Rows from block 3 of a small multi-label image tagger, named by matrix and row number. Rows with one number belong to one channel. Each number is 500 + 40 x the weight over its row's rms, rounded and kept within 0 to 999. All counts start at 0. Numbers have three digits each. After the name is the row's rms in percent of the matrix's.
After each channel's rows are labels from the 100 images, of 14976, where the channel reaches its highest value: "patch colour" is the nearest of a few named colours to the mean colour under the peak. Only what is clearly more common there than usual is listed. The data: aerial photos of the United States (SatlasPretrain).
# convs0: first 3x3 conv, stride 2 (model.blocks.3.convs.0.weight, 128x80x3x3, each kernel summed), inputs 0-79
# convs1: second 3x3 conv (model.blocks.3.convs.1.weight, 128x128x3x3, transposed, each kernel summed), outputs 0-127

convs0.15 102:505472530433547491494525415466535490512586501526475487468452501500532484539510499492507512519514444527510439523492407490512429493518444509411467464471515578604537447546486481562490512521549501484506474586584477453542478519470540465509476499
convs1.15 104:503486496448476524509509485540484466494496546509491564595481554487513419534492488487503534468514492466505543498412506435578558500484426519505435535460498623479532467546500511489481504489501480535464423488469486447508486434553451451483471461484459442485479483532555503528443545456532541488547491561406539494423482497500576490420558514498483545522483475486481452485574475471536531480575
patch colour: green

convs0.119 079:517469480500454477497479507466512531490470547535518523506409534525508454502552491497508505458505489480436521488535479420455478480493569450524389564513471535435472525435578430439517539534568402535450448502494530497489503479464516489554471465
convs1.119 084:517554524491489519552428514494477609543525517488458500511547510550520499460563498517506467516501478495459499490575441476478469496468515518476524489483490510455553490461539530553509566509539436492541467544486451526558496456514520512449503463514586505528476518520562516550557494494528549497470476533494455448585557486346520462507450409466482481517518389482507480538528456566542537503461
patch colour: grey

convs0.78 103:478498513514549437559507458419538502477487485481410471548518485451622498512532453492540453599493483444488443530473482457483435503516497475479509496482534464555564486596490526500538501509445482524469476548519492482515499575474522499505429465
convs1.78 092:539542466507497489431427508522532463475497431459430477506440447552458431487565493520474545468415503471529490518502490467541495478473468529495482411478550518478506490477401460490490486524525465482518426508457501470548522439401500435471480446517539453489435415553483491569493501474517500467523477617486429445490522527454553496479546483468499518533467443477551458489535465504456521515501
patch colour: pink

convs0.72 092:434518517515449454463500519378483498522561534506413468560483467438539528545493465496500507471506495445513494453492552511489542445449521531503413495484542530542541460510518532494567437541544492488505531484546547483454445599510492558489518489
convs1.72 108:445522452514460475460505485521563509524517525402508548442474497609521493527557541534527498507463492523500488534495433479541554495484442512518518480469533463508464519451470516510483566533491492482474475492483483475534541419483497510402478510462524516456424442488490523540450550462465566490522535581534517505512556507590489496527526577427506475511469541489573461497546443622549473509460
patch colour: pink

convs0.95 108:504511422440506512511489444561519499500596512460407411474474419538508484487478505490462483507530498484478483436494533493513431417493503422524529472525477486547504516464447511495434393472526501479511513518576493485434509563475515526472490506
convs1.95 111:460512499495487478503519474566534577514467530503536522567542549494528437507488548520529494455509519505473508469385476389514496514510495519524469558553542505505512515544477476501507545483479512435470486528509520500535498466480431506489482496496515471495493494446448509487476531518492615377519534511471566585520541465589573512460547580478492550521466571521591465448502488549495555484523
patch colour: pink

convs0.54 116:576489521449519512481507505486467480519491550526544589545499485462406492475471479484535542412487521528450535524541433542432511458476546515510522531559501511491485459489478454410501570504538537524497589434505459504547489463411460516519487501
convs1.54 090:509474481527473438502523494484474491466487541500517453494457485515571576536486502447467462505486499501473530519448560573488498504535544517510476533501469561495435474526580532495530494521439543524493486510539519485475469500556517486542469524483511502463512525542502459557515422519549466580521438437461533430513489496392536477537461368618516512471460411583458498508456537499485509452466
patch colour: grey

convs0.75 114:511504423497561391491539481635472471481541507498468459547517552512518486531545451571534529535499510578507518482554502524467478493465432496525563446512530498529541555548498524492529495519511505495509470486524529504512499586440443572500539506
convs1.75 110:521524616447507517553484489483521529486401536445544529480503556413566481524480518554520532474500462527509492529497527542450439487495430553514456492473490456555477461496450548532509521507501498505516463488470578458521499507509563483442482507507488464509423496463476489498479485487513563533489525540471525537585559602527619530500433520500465528507509514494473490479525528585539510409559
patch colour: white; pink

convs0.124 084:498543542521510512465538485536584489496515556490529445489428548499518457494555612533507526512482505512498546537544506503468513522544399485551474615469496526480531519524527473469509547475488499449566486543542567444526535475496560583495508513
convs1.124 097:512563541480498459550391454464537465499532508510508516467476526499539475495591476509545510524501504479460532522439539588508462485511451487500475414524499528484565463559506607523552616512481495589561519485556503490517504494524505520530485509547556487504489530429580486521498545505482475443482474524495461409519548477425536453490453477485498546513500427496521484531476517437486573490533
patch colour: grey

convs0.17 086:504463527484497523501521524435506488451517554502462453479373483512421522490506551513480487559462523492540537498558417540532495461543575505491549582471501530477514513523506514416460465474531495477529491436413479446452528492521503481412522490
convs1.17 083:508495509465451552463489443484521477511544443503520549525456470565494494519604489518526509502530478457479504488505468484553513503524520482474489525503501579474603542495535548486521587527540472564554494473510486501513479523583526448585449430532573443534469510527609459479539497479520490456501504528496516504514459435477538520504474541581496598528459488562494459476486513434444579461534
patch colour: grey

convs0.29 109:501500484478459427464545496531454509472509527530478506576551572405518510558518459515542485507490554559494546516576535552427507480457523515520532449544564468479525546579476522505559517504536489502527554520491510496522467593419445544488515498
convs1.29 091:474528571480488508452487487458528493466442510481528522453451536482559513501500486549498560520492441502490504518482549528491536457504485588502553501512529511503436456516507525493455493486498509480515444456492535476519494470549511471458496473458580433477432444482521505545428496483530550530487537552537515462582567539536650498522597503475476478500491511550500480470521542635577483454532
patch colour: pink; white

convs0.38 108:493517519446550453490459459497533579500552547444438474529458542480435377528565525493541497531477571476526508513511441489529481519413527496544497531495515540541541563510497505520397530529501436490498518503561477434515488528488447476509494478
convs1.38 095:472419423541431525444480521455495548514389492514461534478527496495484463505461507455430493417529507491502468426495494452468422538532493446542501547494473585498573462488452423508498487491550483475468540575510501484467481441492492541514512518511419527531482528484487441514479504479484594474535438499462523525501489510477542484485504505628521490523492466481517489492470517431475550544413
patch colour: brown

convs0.40 095:478517372558466456504484481559534452452480524500485486477487554559444454583489558479451494522512487487457540453508479525441529562466501488493463481508488493469475593473462530460513484504583484558510557449467448478505480447510450563470518536
convs1.40 123:511509511502487488436603532468517490503480461421474491437538532511489484514516459549435499492477486523495495425485479433504508477512467523466534588486534462492491490466488487531498484526488478487491447523499500530543493465468529449422505460530498500480464432440485479435450515495477498507530434330532431521611499482499529483534585450471459492493511494471399425468534486549513523531472
patch colour: pink

convs0.63 084:524493511387570497502496484427461482478579532485442504450444486573454519479393521524467520498494496524534557478503466466558450490454487522517484469513491499547518505500460544453473462473609474483537489483526461473425487496487522530444482570
convs1.63 114:510446577430507494442560489504522525508517540495572530538516560460562479534499519553483511501492456534467524473544484480490480503492471476508479570469470558480563518490451492533549547498498458474519549524483614507534479519481396499514497536534443486511488537470539482406457462481469589469533495460462528616505510499579529449515472568563487526521481565516535491501562504572512564471526
patch colour: grey

convs0.68 099:530445509443495546462542500457469488498484573525494524469489471436472485503491553470474502492486525485503529495562422490478495421595570513479477603499535525460499483533570399445459538492526450480516455422504517452493565503519478498450509465
convs1.68 100:467485467497493486571413536423520502508511531538495555487497491550569501436578477451514447465516487484477482535418533558480450525518535460475502416498527518464530439486598528522515578521487517507538460506533506537532452489525598489503503458534509490495478505535527484567534492487539423505477505559501458440578533461457574477555523485517475509515484428594527475488450535483460570489458
patch colour: grey

convs0.18 121:514523507501563494487526516499540432487392482522489477477487554408533498459516488517472431513487446437439508511520507539470538450502494498507454513549495385439490546513452453529542542452453506492496549489437439493457484514441443481479439453
convs1.18 108:534520440629491495413480517541544473476433415474391462410489425540451472511534461515487520481493530473534524546450509504503452485506478495463493536501493529446488513443428496448430434542527481566455515523543494501534542446569515499531496489515510526459510443541505470514516537519493454542525517503546407476453491520473532479505514466522537487541499468515491539449427518486496510490397
patch colour: brown

convs0.59 105:522496443532572494501516536548490452466553507524426471536530486480531477465521504662551509454492450528540468427497540513524483490461488492496457430478514528524490532462540478500493457485473524513511476469562556540517485579525441590538514516
convs1.59 111:523495583503515519556490504506520560479410514457553530453486468478592509508503652460511478414467534573506464489518513571476448505474501531565522483508501435583471498500467460548541503517555525490505509530449549423449503502493568578451506567454444541544465534527490472530472510474476528543461528528521510505454572532492497488468406512520497495507542508535508535504488531555510512484511
patch colour: pink; white