config.yaml
horizontal_flip: false
hidden_act: "mish"
batch_size: 128
warmup_steps: 2200
Rows from block 7 of a small multi-label image tagger, named by matrix and row number. Rows with one number belong to one channel. Each number is 128 + 32 x the weight over its row's rms, rounded and kept within 0 to 255. All counts start at 0. After the name is the row's rms in percent of the matrix's.
Before each channel's rows are labels from the 100 images, of 14976, where the channel reaches its highest value: "responds to" is what is common among them. Only what is clearly more common there than usual is listed. The data: aerial photos of the United States (SatlasPretrain). In brackets: how many of the 100, against the usual share in percent.
# convs0: first 3x3 conv (model.blocks.7.convs.0.weight, 128x128x3x3, each kernel summed), inputs 0-127
# convs1: second 3x3 conv (model.blocks.7.convs.1.weight, 128x128x3x3, transposed, each kernel summed), outputs 0-127

responds to: building (94 vs 41.6)
convs0.113 093 [102 103 180 148 148 147 117 135  89 129 125 191 127 117 197 156 166 171 113 152 158 162 113 183 129 172 179 173 157 106 170 141 155 169 143 148 125 178 110  99 103 119 146 108 146  67 197 153 133 131 119 149 186 173 124 148 128 124 132 190 143 144 127 125 110 108 176 160 141 190 137 139 155 107 114 141 212 123 162 165 121 136 128 124 119 143 106 104 105 184  99 145 122 140 146 124 119 180 150 139 164 162  84 231 127 134 156 100  99 110 164 131 159 151 162 153 138  89 153 133 179 159 146 176 116 195  92 107]
convs1.113 096 [113  75 129 107 134 145 147  90 111 105 120 104  95 107 102 142  87 119  92  95 159 115 171 121 105 103  99  80 118 108 102  46 131 119 118 124 124  79 110  75  82  71 161  90  90  92 133 144  88  82 108 106 116 102 124 121  85 150  94 122 110 126 144 113 109 109 138 126 124  81  67  67 135  69 105  64 120 110  98 124  89  67 104 104 107  99 176 102 103  62 162 101 117  88  77  98 108  85  85 128 149 124 100 111 118 102  81 135 167  81 117  94 103 138 131 120 109  83 136  79 119 167 170 139  61  80  99  78]

responds to: building (95 vs 41.6)
convs0.84 094 [105 105 182 148 151 155 112 129  87 132 130 191 139 121 195 159 159 168 108 154 152 154 110 179 133 168 181 175 163 106 171 144 155 165 152 139 127 163  98 101 101 120 139 124 145  74 204 143 125 133 122 150 181 166 128 141 123 124 136 185 142 151 133 130 102 116 188 156 144 185 137 127 154  94 105 143 212 131 173 175 125 135 119 124 121 132 107 110 112 180 102 162 122 137 139 134 117 178 141 136 154 188  82 235 123 133 156 108  96 105 168 135 155 144 168 162 146  96 146 130 178 151 144 182 116 186  92 105]
convs1.84 107 [103  77 114  91 141 145 150  96 117 115 118 102 112 115 102 152  91 108  96  97 166 128 174 125 120  96  90  71 121 112 100  64 129 135 117 109 131  87 111  69  85  80 174  97  98  94 131 161  99  87  98 108 108 105 122 120  91 159  91 128 115 125 145 136 108 130 129 123 122  85  72  77 122  72 103  79 120 111  93  97  88  66  89 109 105  91 188  99  99  69 164  92 128  80  75  97 100  98  84 128 161 124 114  92 125 110  64 130 168  85 121 101  92 149 127 127 110  73 128  93 121 180 179 156  74  79  96  98]

responds to: building (95 vs 41.6)
convs0.23 093 [ 98  95 173 145 139 150 113 143  96 127 123 194 137 117 194 159 157 167 113 149 155 169 115 176 121 171 186 171 161 115 166 137 156 152 153 150 122 183 121 105 110 120 155 101 149  74 196 155 136 133 120 152 183 169 132 149 137 122 129 183 146 150 136 114 108 102 180 163 140 191 132 144 146 104 107 142 215 115 161 169 125 133 135 127 106 151 101 105  99 183 105 145 109 141 144 124 127 178 150 139 159 149  89 233 122 138 159  92  95 108 170 133 161 148 155 156 143  89 170 127 185 162 141 176 118 184  97 106]
convs1.23 090 [111  78 125 104 128 151 144  84 113 103 121 103  93 101 103 144  92 125  92 100 162 110 178 119 104 108 102  77 125 112 105  47 133 110 123 124 119  85 115  80  88  71 157  85  90 101 139 150  84  84 106 103 119  94 132 122  86 147  95 128 110 127 142 105 110 102 143 124 132  79  68  66 138  71 103  59 117 105  97 132  89  64 108 101 104 112 176 107 102  58 167 108 120  84  81  98 110  89  83 136 146 125  98 112 118 100  83 129 161  81 122  94 107 135 134 118 115  85 134  82 117 167 174 138  66  73 101  79]

responds to: building (83 vs 41.6)
convs0.107 088 [ 98 104 184 139 150 152 114 130  92 130 131 194 136 120 196 154 162 173 103 165 157 157 103 177 129 164 172 179 162 106 166 153 149 165 147 136 131 175  98  96 100 119 131 123 139  61 193 143 124 125 114 157 185 161 126 143 130 122 146 189 141 147 122 131  96 106 173 160 140 191 127 126 155 100 113 140 210 131 168 170 118 142 112 122 125 128 107 107 107 180  89 155 119 140 138 132 113 179 141 129 155 178  80 229 125 130 149 104  94 103 171 136 161 148 165 156 145 100 149 130 181 149 147 181 120 185  92 108]
convs1.107 100 [108  71 123  92 146 142 153  95 114 106 118 101 106 116 104 149  86 113  97  99 167 125 166 121 110  96  90  78 114 115 105  54 128 125 119 111 125  84 110  66  83  81 172  96  98  91 125 159  90  82 106 111 104 104 119 119  81 156  91 123 115 127 149 131 102 125 129 118 119  82  71  72 130  73 107  66 118 114  96 106  90  65  95 110 106  88 189 106 100  70 159  92 123  92  90 100 102  91  93 129 156 126 113 102 124 103  71 140 168  84 123 100  86 141 128 123 109  73 132  82 121 171 172 146  70  77  96  91]

responds to: railway (29 vs 3.1)
convs0.51 104 [158 127 160 134 155 187 109 108 112 135 142 179 140 123 150 167 133 133 121 140 159 113  74 115 106 144 173 176 156 147 138 140 217 199 148 109 150 143 184 150 123 104 204 145 159  89 151 157 133 125 101 107 203  75 105 121 127 135 157 116 136 159 143 127  98 115 146  84 138 186 171 185 134 108 156 142 188 143 131 158 118 143 117 122 159 124 112 144 180 118  83 173 122 113 181 134 126 139 104 180 169 150  85 202 178  96 164 141 163 134 101  79  97 115 116 154 100 125  96 183  98 154 123 195 155 101 141 140]
convs1.51 068 [ 76 136 136  94 127 173 105 168 144 103  69 117 148 152 128  98 133 158 133 173 152 173  85 152 187 156 147 117 161 129  79 157 117 126 191  94 101 136  98 116 107 121 140 157 117 120 141  75 143 104 159 108 107 182 150 102 143 171 162 175 162 127 106 105 148 122 193 168  81  99  51 160  79 152 122  85 136 152 103 116  89 137 143 152 132 199 197 157 115  86 149  82 157 140 119 141 162 119 135 154 168 158 100 134 129 116  98  90 159  92 156 171 177 154 150 114 192  75  89 123 100 149 172 164 110 100 114 168]

responds to: river (54 vs 2.7)
convs0.17 118 [157 145  96 111  96 118 118 128 129 119 112  93  95 142 114  86  89 107 115 107  92  80 117 124 130  80  59 107 102 121 103 116  97  93 110  93 112 130 100 109 141 150 103 148 115 188  87 114 143 124 114 123  83  82 127  86 107 156 117  95 120  92 115 132 162 157  58  91 116  71 122 106 100  93 106 126  40 106 115  35 109 129 120 134 127  88 107 155 174 111 137 135 140 123 129 132 121  57 124 131 157 100 120  28 104 138 141 107 127 119 128  78  87  90  84 126 126 138  95 115  95 124  92  45 135  27 134 127]
convs1.17 092 [144 163  57 147 115  92 103 128 111 138 150 115 158 152 164 113 153 119 160 171 135 107 121  83 174  94 123 171 156 151 160 225 124 119 135 117 172 156 129 117 153 166  97 188 170 144 142 173 150 177 127 160 110 118 134 156 175 109 156 117 128 127  89 122 162 145 103 122  98 164 144 182 130 140 133 166 119 174 132 101 124 156 119 181 177 165 102 157 166 168  87 167 163 175 146 111 142 194 121 152 194 142 175 100 141 154 127  90 118 159 136 159 144 147 122 141 152 172 115 166 160 157 122 132 217  89 142 206]

responds to: building (96 vs 41.6)
convs0.45 077 [ 71 155 143 175 186  94  71 139 121 145 154 107 178 138  53 177 160 139 114 145 155 157  92 105 153 144 144 127 129 103 152 148 156 214 197 118 131 133 152 147 100  78 197 191  87 153 128 145 168  99 183 135 168 136 180  95 172  96 138 174 137 164  97 151  92 109 134 138 145 110 122 114 147 119 145 125 172 142 156 163 150 148 115 106 114 140 111 124 110 110  86  77 180 158 169 142 122 119  93 193 161 180 102 169 100 117 126 141 132  85 115 177  96  97 131 160 149 129 143 119 104 136 142 191 149 125  85  92]
convs1.45 065 [138 155 144 102 131 158 103 114 117 139 146 177 110 189  81  48 114  75  99  71  72 102 117 131 154 117 106 120 160  66  78 142 151 133 107  98 133  92 104 102 126  75 117 201 151 150 134 145 156 108 152  93 123 132 116 146 139 117 123 150  67 125 139 131 127 230 146 111 127 155 155 167 119  85 116 146 165 171 135 106  86  61 128  78 137 108 183 177  91 140 174 148 115  82 138 168  66 112 140  71 141 117 192 102 124 167 125 138 150 133 143 145 149 171 127 148 116 193 174 131 141 116 156 100 157 132 121 117]

responds to: building (82 vs 41.6)
convs0.117 096 [117 100 156 117 128 113 111 126  91  69 156 180 177 138 126 144 155 147  94 166 123 200 115 168 115 192 183 134 137 112 158 103 183 150 134 139 152 112  68 101 135 148 150 140 162  83 202 104 118 121 136 122 184 166 143  93 176 122 144 133 146 128 164 115 140 141 187 128 124 191 122 132 150 112 137 128 211 114 167 180 165 112 123 158 127 128 120 130 147 189 111 137 108  99 115 135  86 171 132 126 111 180 128 224 122 139 143  87 132 101 161 123 134 135 187 179 178  97 132 135 147 171 150 164  73 176 100 142]
convs1.117 064 [116  75 113 128 122 104 176 121  83  89 117 112 145 109 137 148 142 107 133 125 191 152 140 157 169 165  95  63 152  52  84 140  73 120 108 128  98  81 125 137 138  72 184 134 143 133 182 207 151 143 106 116 140 169 112 186 172  87 138 120 126  80 177 132 187 111  98  80 111 129 123  73 129 178 115  79 134 157  68 106  79  78  83 118 151 148 166 124 121 104 127 148 170 129  90 125 119 119  94  98 133  72 125 147 130 106 102 136 151 131 161  75  64 117 162  96 141  99 181 133 113 140 130 117  86 131 119  95]

responds to: river (32 vs 2.7)
convs0.28 087 [110 129 112 101 110 147 110 126 100 151  55 155 130  96 134 195 109 103  79 122 109  81 116 112 103 114 129 157 116  90 119 127 114 146 171 178 122 145 124 126 156 176  89 104 169 175 124 102  87 155 131 115 118 110 147 101  87 135 100  98  98 125  89 172 194 106 164  80 106  64 124 158 107  67 152 130  97 127 205 133 155 123 136 125 109  94  68 186 202  89 130 174 167 114 109  70 141 116 125 145 106 158 117 122 118 135 120 107  90 127 171 134 130 142  50 219 140 122  78 143 164 110 121 106 174  98 159 128]
convs1.28 117 [118 132 139 135 107 170 104 103 154 138 111 112 141 138 170 158 138  82 110 110 148 107 119 147 177 128 121 140 138 120 174 134 164 157 131 133 177 150 179 117 139 163 117 156 147 152 118 140 120 165 126 114 115 147  98 118 131 134 123 146 208 124 132  99 200 127 106  80 134 114 125 162 144 116 130 130 113 167 149  95 104 147 141 124 107 136 113 171 189  74 143 185 100 160 167  20  88 129 118 204 127 140  87 120  96 152 139 146 157 136 172 116 122 182 122 171 198 154 130 145 255 119 162 136 155 109 132 198]

responds to: railway (34 vs 3.1)
convs0.92 107 [123 130 190 199 125 165 136 171 105 132 158 134  74 143 163 171 110 143 143  78  98 157 175 189 167 107 182  79 155 104 137 143 137 105 147 145 153 150 149 165 136 153 138  81 113 165 165 134 149  93 105 159 129 142 146 167 105 128 107 152 117 139 114 159 142  95 112 169 142 136 144  92 157 140 177 105 127 151  94 100 132 167 110  97 131  85 168 166 129 179 166 158 133 195 108 155 163 169 154 104 131  97  78 107 144 163 137 197 129 153 169 126 209 149 113 130 135 131 202 169 186  86  97 162 175 156 126  85]
convs1.92 134 [130 143  98 105 113  94 172  94  71 121 145 127 165 175  96 131  71  82 138 138  97 166 115 143 119 109  99 128 148  95 100 114 107 139  98 118 138  63 151  99 106 129 106 153  95  55 113 114 116  91 118 108  56 146 110 130 133 105  71 103 122 118 135 104  68 133 113 126 155 136 124  95 149 146  83 184 119  80 134  60 109 152  51 137 133  57 138  89  88 142 140  98 139 107 100 102  75  87 100 154 157 118 152  36 126 101 125 213 121 126 125 178 110 127 120 119 110 113 151  75 139 129 122  96  57 130 125  88]