Rows from block 5 of a small multi-label image tagger, named by matrix and row number. Rows with one number belong to one channel. Each number is 128 + 24 x the weight over its row's rms, rounded and kept within 0 to 255. All counts start at 0.
After each channel's rows are labels from the 100 images, of 14976, where the channel reaches its highest value: "top examples" is what is common among them. Only what is clearly more common there than usual is listed. The data: aerial photos of the United States (SatlasPretrain).
# convs0: first 3x3 conv (model.blocks.5.convs.0.weight, 128x128x3x3, each kernel summed), inputs 0-127
# convs1: second 3x3 conv (model.blocks.5.convs.1.weight, 128x128x3x3, transposed, each kernel summed), outputs 0-127

convs0.19 [102 135 131  64 106 106 117  93 126 154  98 115 104 137 106 127 142  76 129 108 159 124  97  92  88 135 135 131 100  92 153 178 116 127 107 140 120 129 113 142 154 171 125 115 123 178 135 127 119 134 106 139 130 121 102 132 128 152 124 101  94  95 107 144 165 115 126 122 148  96  96  99 130 131 166  65 116 147 115 132 113 154 119  98 118 122  96 144 180  99  98 146 130 141 165  95 107  80 128 132 135  90 153 141 108 104 132 145 103  93 100 133 128 134 131  98 100 135 112 104 106 148 148 110 109 107 110 175]
convs1.19 [128  97 153  88  91 116 135 103 102 148 138 141 103 136 109 122 131 111 163 137 145 114 105  79 100 146 143 152 140 146 162 119 119 106 145 102 125 133 134 104 156 124 112 106 123 117 125 109  99 133  67 126 122  75 148 113 124 145 140 116  99 143 105 134 154 106 130 130 115 113 174 153 114 122 156 139 153 139 110 110 110  98 140 130 130 133 100 167 167  53 101 148 112 119  84  90 116  98 110 126 139 142 128 162 118  80 173 144 140 131 119 136 143 104 119 113  90 107  79 115 135 177  86 124 161 114  95 117]
top examples: building

convs0.91 [ 90 171 105  85 125 148 141 151 120 100 114 115 144 152 117  99 173 117 147 132 136 165 125 166 133 106 154 104 140  85 141 146 134 132 137 121 143 133  68  57 145 148 128 145  97 125 151 112 143 137 149 125 164 135 122 102 127 155 171 118 140 117 147 114 140 128 127 120 164 128  93 108  93 158  62 108 130 141 115 153  84 157 129 157 133 139 161  82 143 155 130 130 159 148  94 152 131 148 137 111 112 129 127 100  98 171  90  96 110 134 144 105 110 103 129 139 144 121 159 130  97 122  95 139 119 109 104 137]
convs1.91 [143 101 121 144 104  78 149 132 131 122 107 123 125 156 133 112 142 129 152 117  80 167 108 129 120 119 134 142 135 119  87 107  90 109 122 147 121 148 147 167 123 142 115  81 109 104  89 119 106 114 113 125  82 138 114 129 188  95 126 108  97 112 121 135 110 130 119 115  83 112 165 127 109 171 101 131 103 111 120  80 132 116  78 144 128 125 116 144  87 155 148 102 137 101 152 127 123 137 139 125 118 108  90 122 112 146 130 115 131 130 117  54 161 146 103 128 103 157 168 125 146 102 127 198 131 143 121  88]
top examples: railway

convs0.11 [111 160 150  95 130  99 112  81 148 136  86 110  96 148  98 110 120  74 139 116 168 130 100  89  94 144 111 142 102  88 162 162  95 108  99 135 104 119 117 124 118 154 115 121 132 162 120 123 105 110 101 149 109 123  96 110 127 136 133  96  94 113 117 142 130 134 124 117 137  90  97 109 124 137 154  71 107 130 132 122 135 170 112 106 134 118  95 128 126  90 109 120 136 145 147  56 119  74 130 144 129 112 189 150 110 131 156 170 134  87 105 138 140 124 115 104 100 131 131 140 130 143 157 121 103 106 150 142]
convs1.11 [145 101 143  95 106 104 125 106 129 158 121 146 113 142 117 126 123 105 128 122 132 116 104  89 109 144 132 130 135 114 158 122 111 106 160  92 118 127 148 107 145 101 117 107 116 117 113 115 100 125  59 134 126  78 157 115 134 130 135 121 100 148  90 138 119 119 149 117  85 127 187 141  98  83 135 135 151 142 104 116 114 101 142 139 115 116 112 144 135  59 101 129 111 126  85  95 124  82  95 121 128 138 131 162 114  99 172 154 134 132 125 132 153  91 102 121  77 113 104 106 118 155  58 118 169 111 115  99]
top examples: building

convs0.47 [140 142 129 131 162 110 158 105 175  93 111 103 136 170 114 109 124 111 134 132 147 114 102  96 136 129 118 107 115  78 140 156 139 149 123 130 111 136 123 113 107 120 126 146 157 131 107 110 112 118 123 136 117  82  65 115 109 130 172 100  99 111 104 144 112 122 138  60 122 127 150 107 105 154 146 102 113 121 111 122 134 133 118 120 181 110 128 136 121 101 120 106 156 144 132  67 105 105 128 129 150 148 159 138 148 146 156 172 184  97  81 151 155 112 105 128  85 131 141 142 100 134 138 146  94 102 177 103]
convs1.47 [158  94 173 127 123  98 144  90 131 149 109 154 110 144 131 126 143 148 106 119  94 130 130 116 106 132 114 137  95 121 123  77 101 106 149 117 104  79 124  78 143 102 119 102 107 116  80 107 109 134 144  92 110 105 122 113 135 143 152 151 124 133 102 132 102 141 127  82 122 179 150 128 120  84  93 175 132 117 122 106 127 123 106 163 124 103 124 104  88 123 111  98  85 104  88 114 120 116  98 118  88 100 152 115 154 127 185 164 123 163 108 143 115 121 101 110  76 109 124 113  83 115 124 135 119 134 125 119]
top examples: building

convs0.61 [ 99 181 107  98 117 148 141 151 128 104 122 106 133 154 109  96 165 111 148 128 131 172 122 167 144 119 146 109 136  89 147 152 126 124 138 123 151 128  69  54 152 152 121 143  96 140 148 115 144 141 141 135 160 137 120  94 116 164 166 116 137 118 149 110 147 143 114 131 169 136  97 114 107 144  60 100 128 145 110 149  86 167 130 146 132 132 166  83 135 158 133 138 160 147  79 153 138 141 141 113 114 124 111 103 104 176  98 106 114 125 141 102 113 106 131 134 137 116 160 127  98 112  98 133 120 114 106 143]
convs1.61 [137  95 124 137 103  75 151 134 122 121 105 120 116 154 112 113 148 127 150 113  73 166 105 125 124 116 129 132 131 120  87 110  98 114 124 142 119 121 137 169 127 142 125  99  86  99  93 102 107 118 123 144  95 132 110 128 164  97 107  98  94 103 115 131 106 121 113 120  88 112 154 114 121 177 104 126 107 111 121  81 135 113  70 147 124 121 112 135  86 152 120 109 142 129 145 121 117 141 135 125 105 106  80 115 112 144 136 128 119 131 113  60 161 136  92 136  97 154 165 102 143 103 116 196 124 135 105  81]
top examples: railway

convs0.16 [ 74 122  94  98 130 118  98 103  96 126 127 137 124 116  99 125  87 103  79 148 101 121  64 151 103 127 105 113 142  97 102 132  95  90 111 111 107 144 113 118 122 118 101 150 110 132  99  92 133  96  87 137 130 113 127 109 140 122 110  99 121  97  97 129 121 106 111 123 114 101 100 122 133  79 130 102 104 125 104 112  68 107  85 125 104 103 116 116 102 116 138  99 163 128 104 157 114 148 119 108 100 121  86 115  87  86  74 121 117 117 126 115 118 105 120  99 111 126 109 115 123 101  88 102 144 124  96 114]
convs1.16 [133 150  87  98 146 108 151 155 149 103 113 151 141 149 134 147 101 127 140 138 170 159 111 124 129 155 155 111 134  84 141 156 157 124 120 136 149 168 122 124 149 150 133 162 152 150  95 168 164 131 111 153 142 131 144 148 160 149 156 132 189 118 127 139 143 128 129 117 125 140 151 142 130 145 110 167 133 167 120 137 148 155 151 104 150 133  99 122 139 155 110 105 164 134 170 125 135 171 139 185 147 105 141 182 161 163 163 125 131 151 132  90 169 123 104 123 122  90 173 158 153 146 106 147 108 114 167 129]
top examples: railway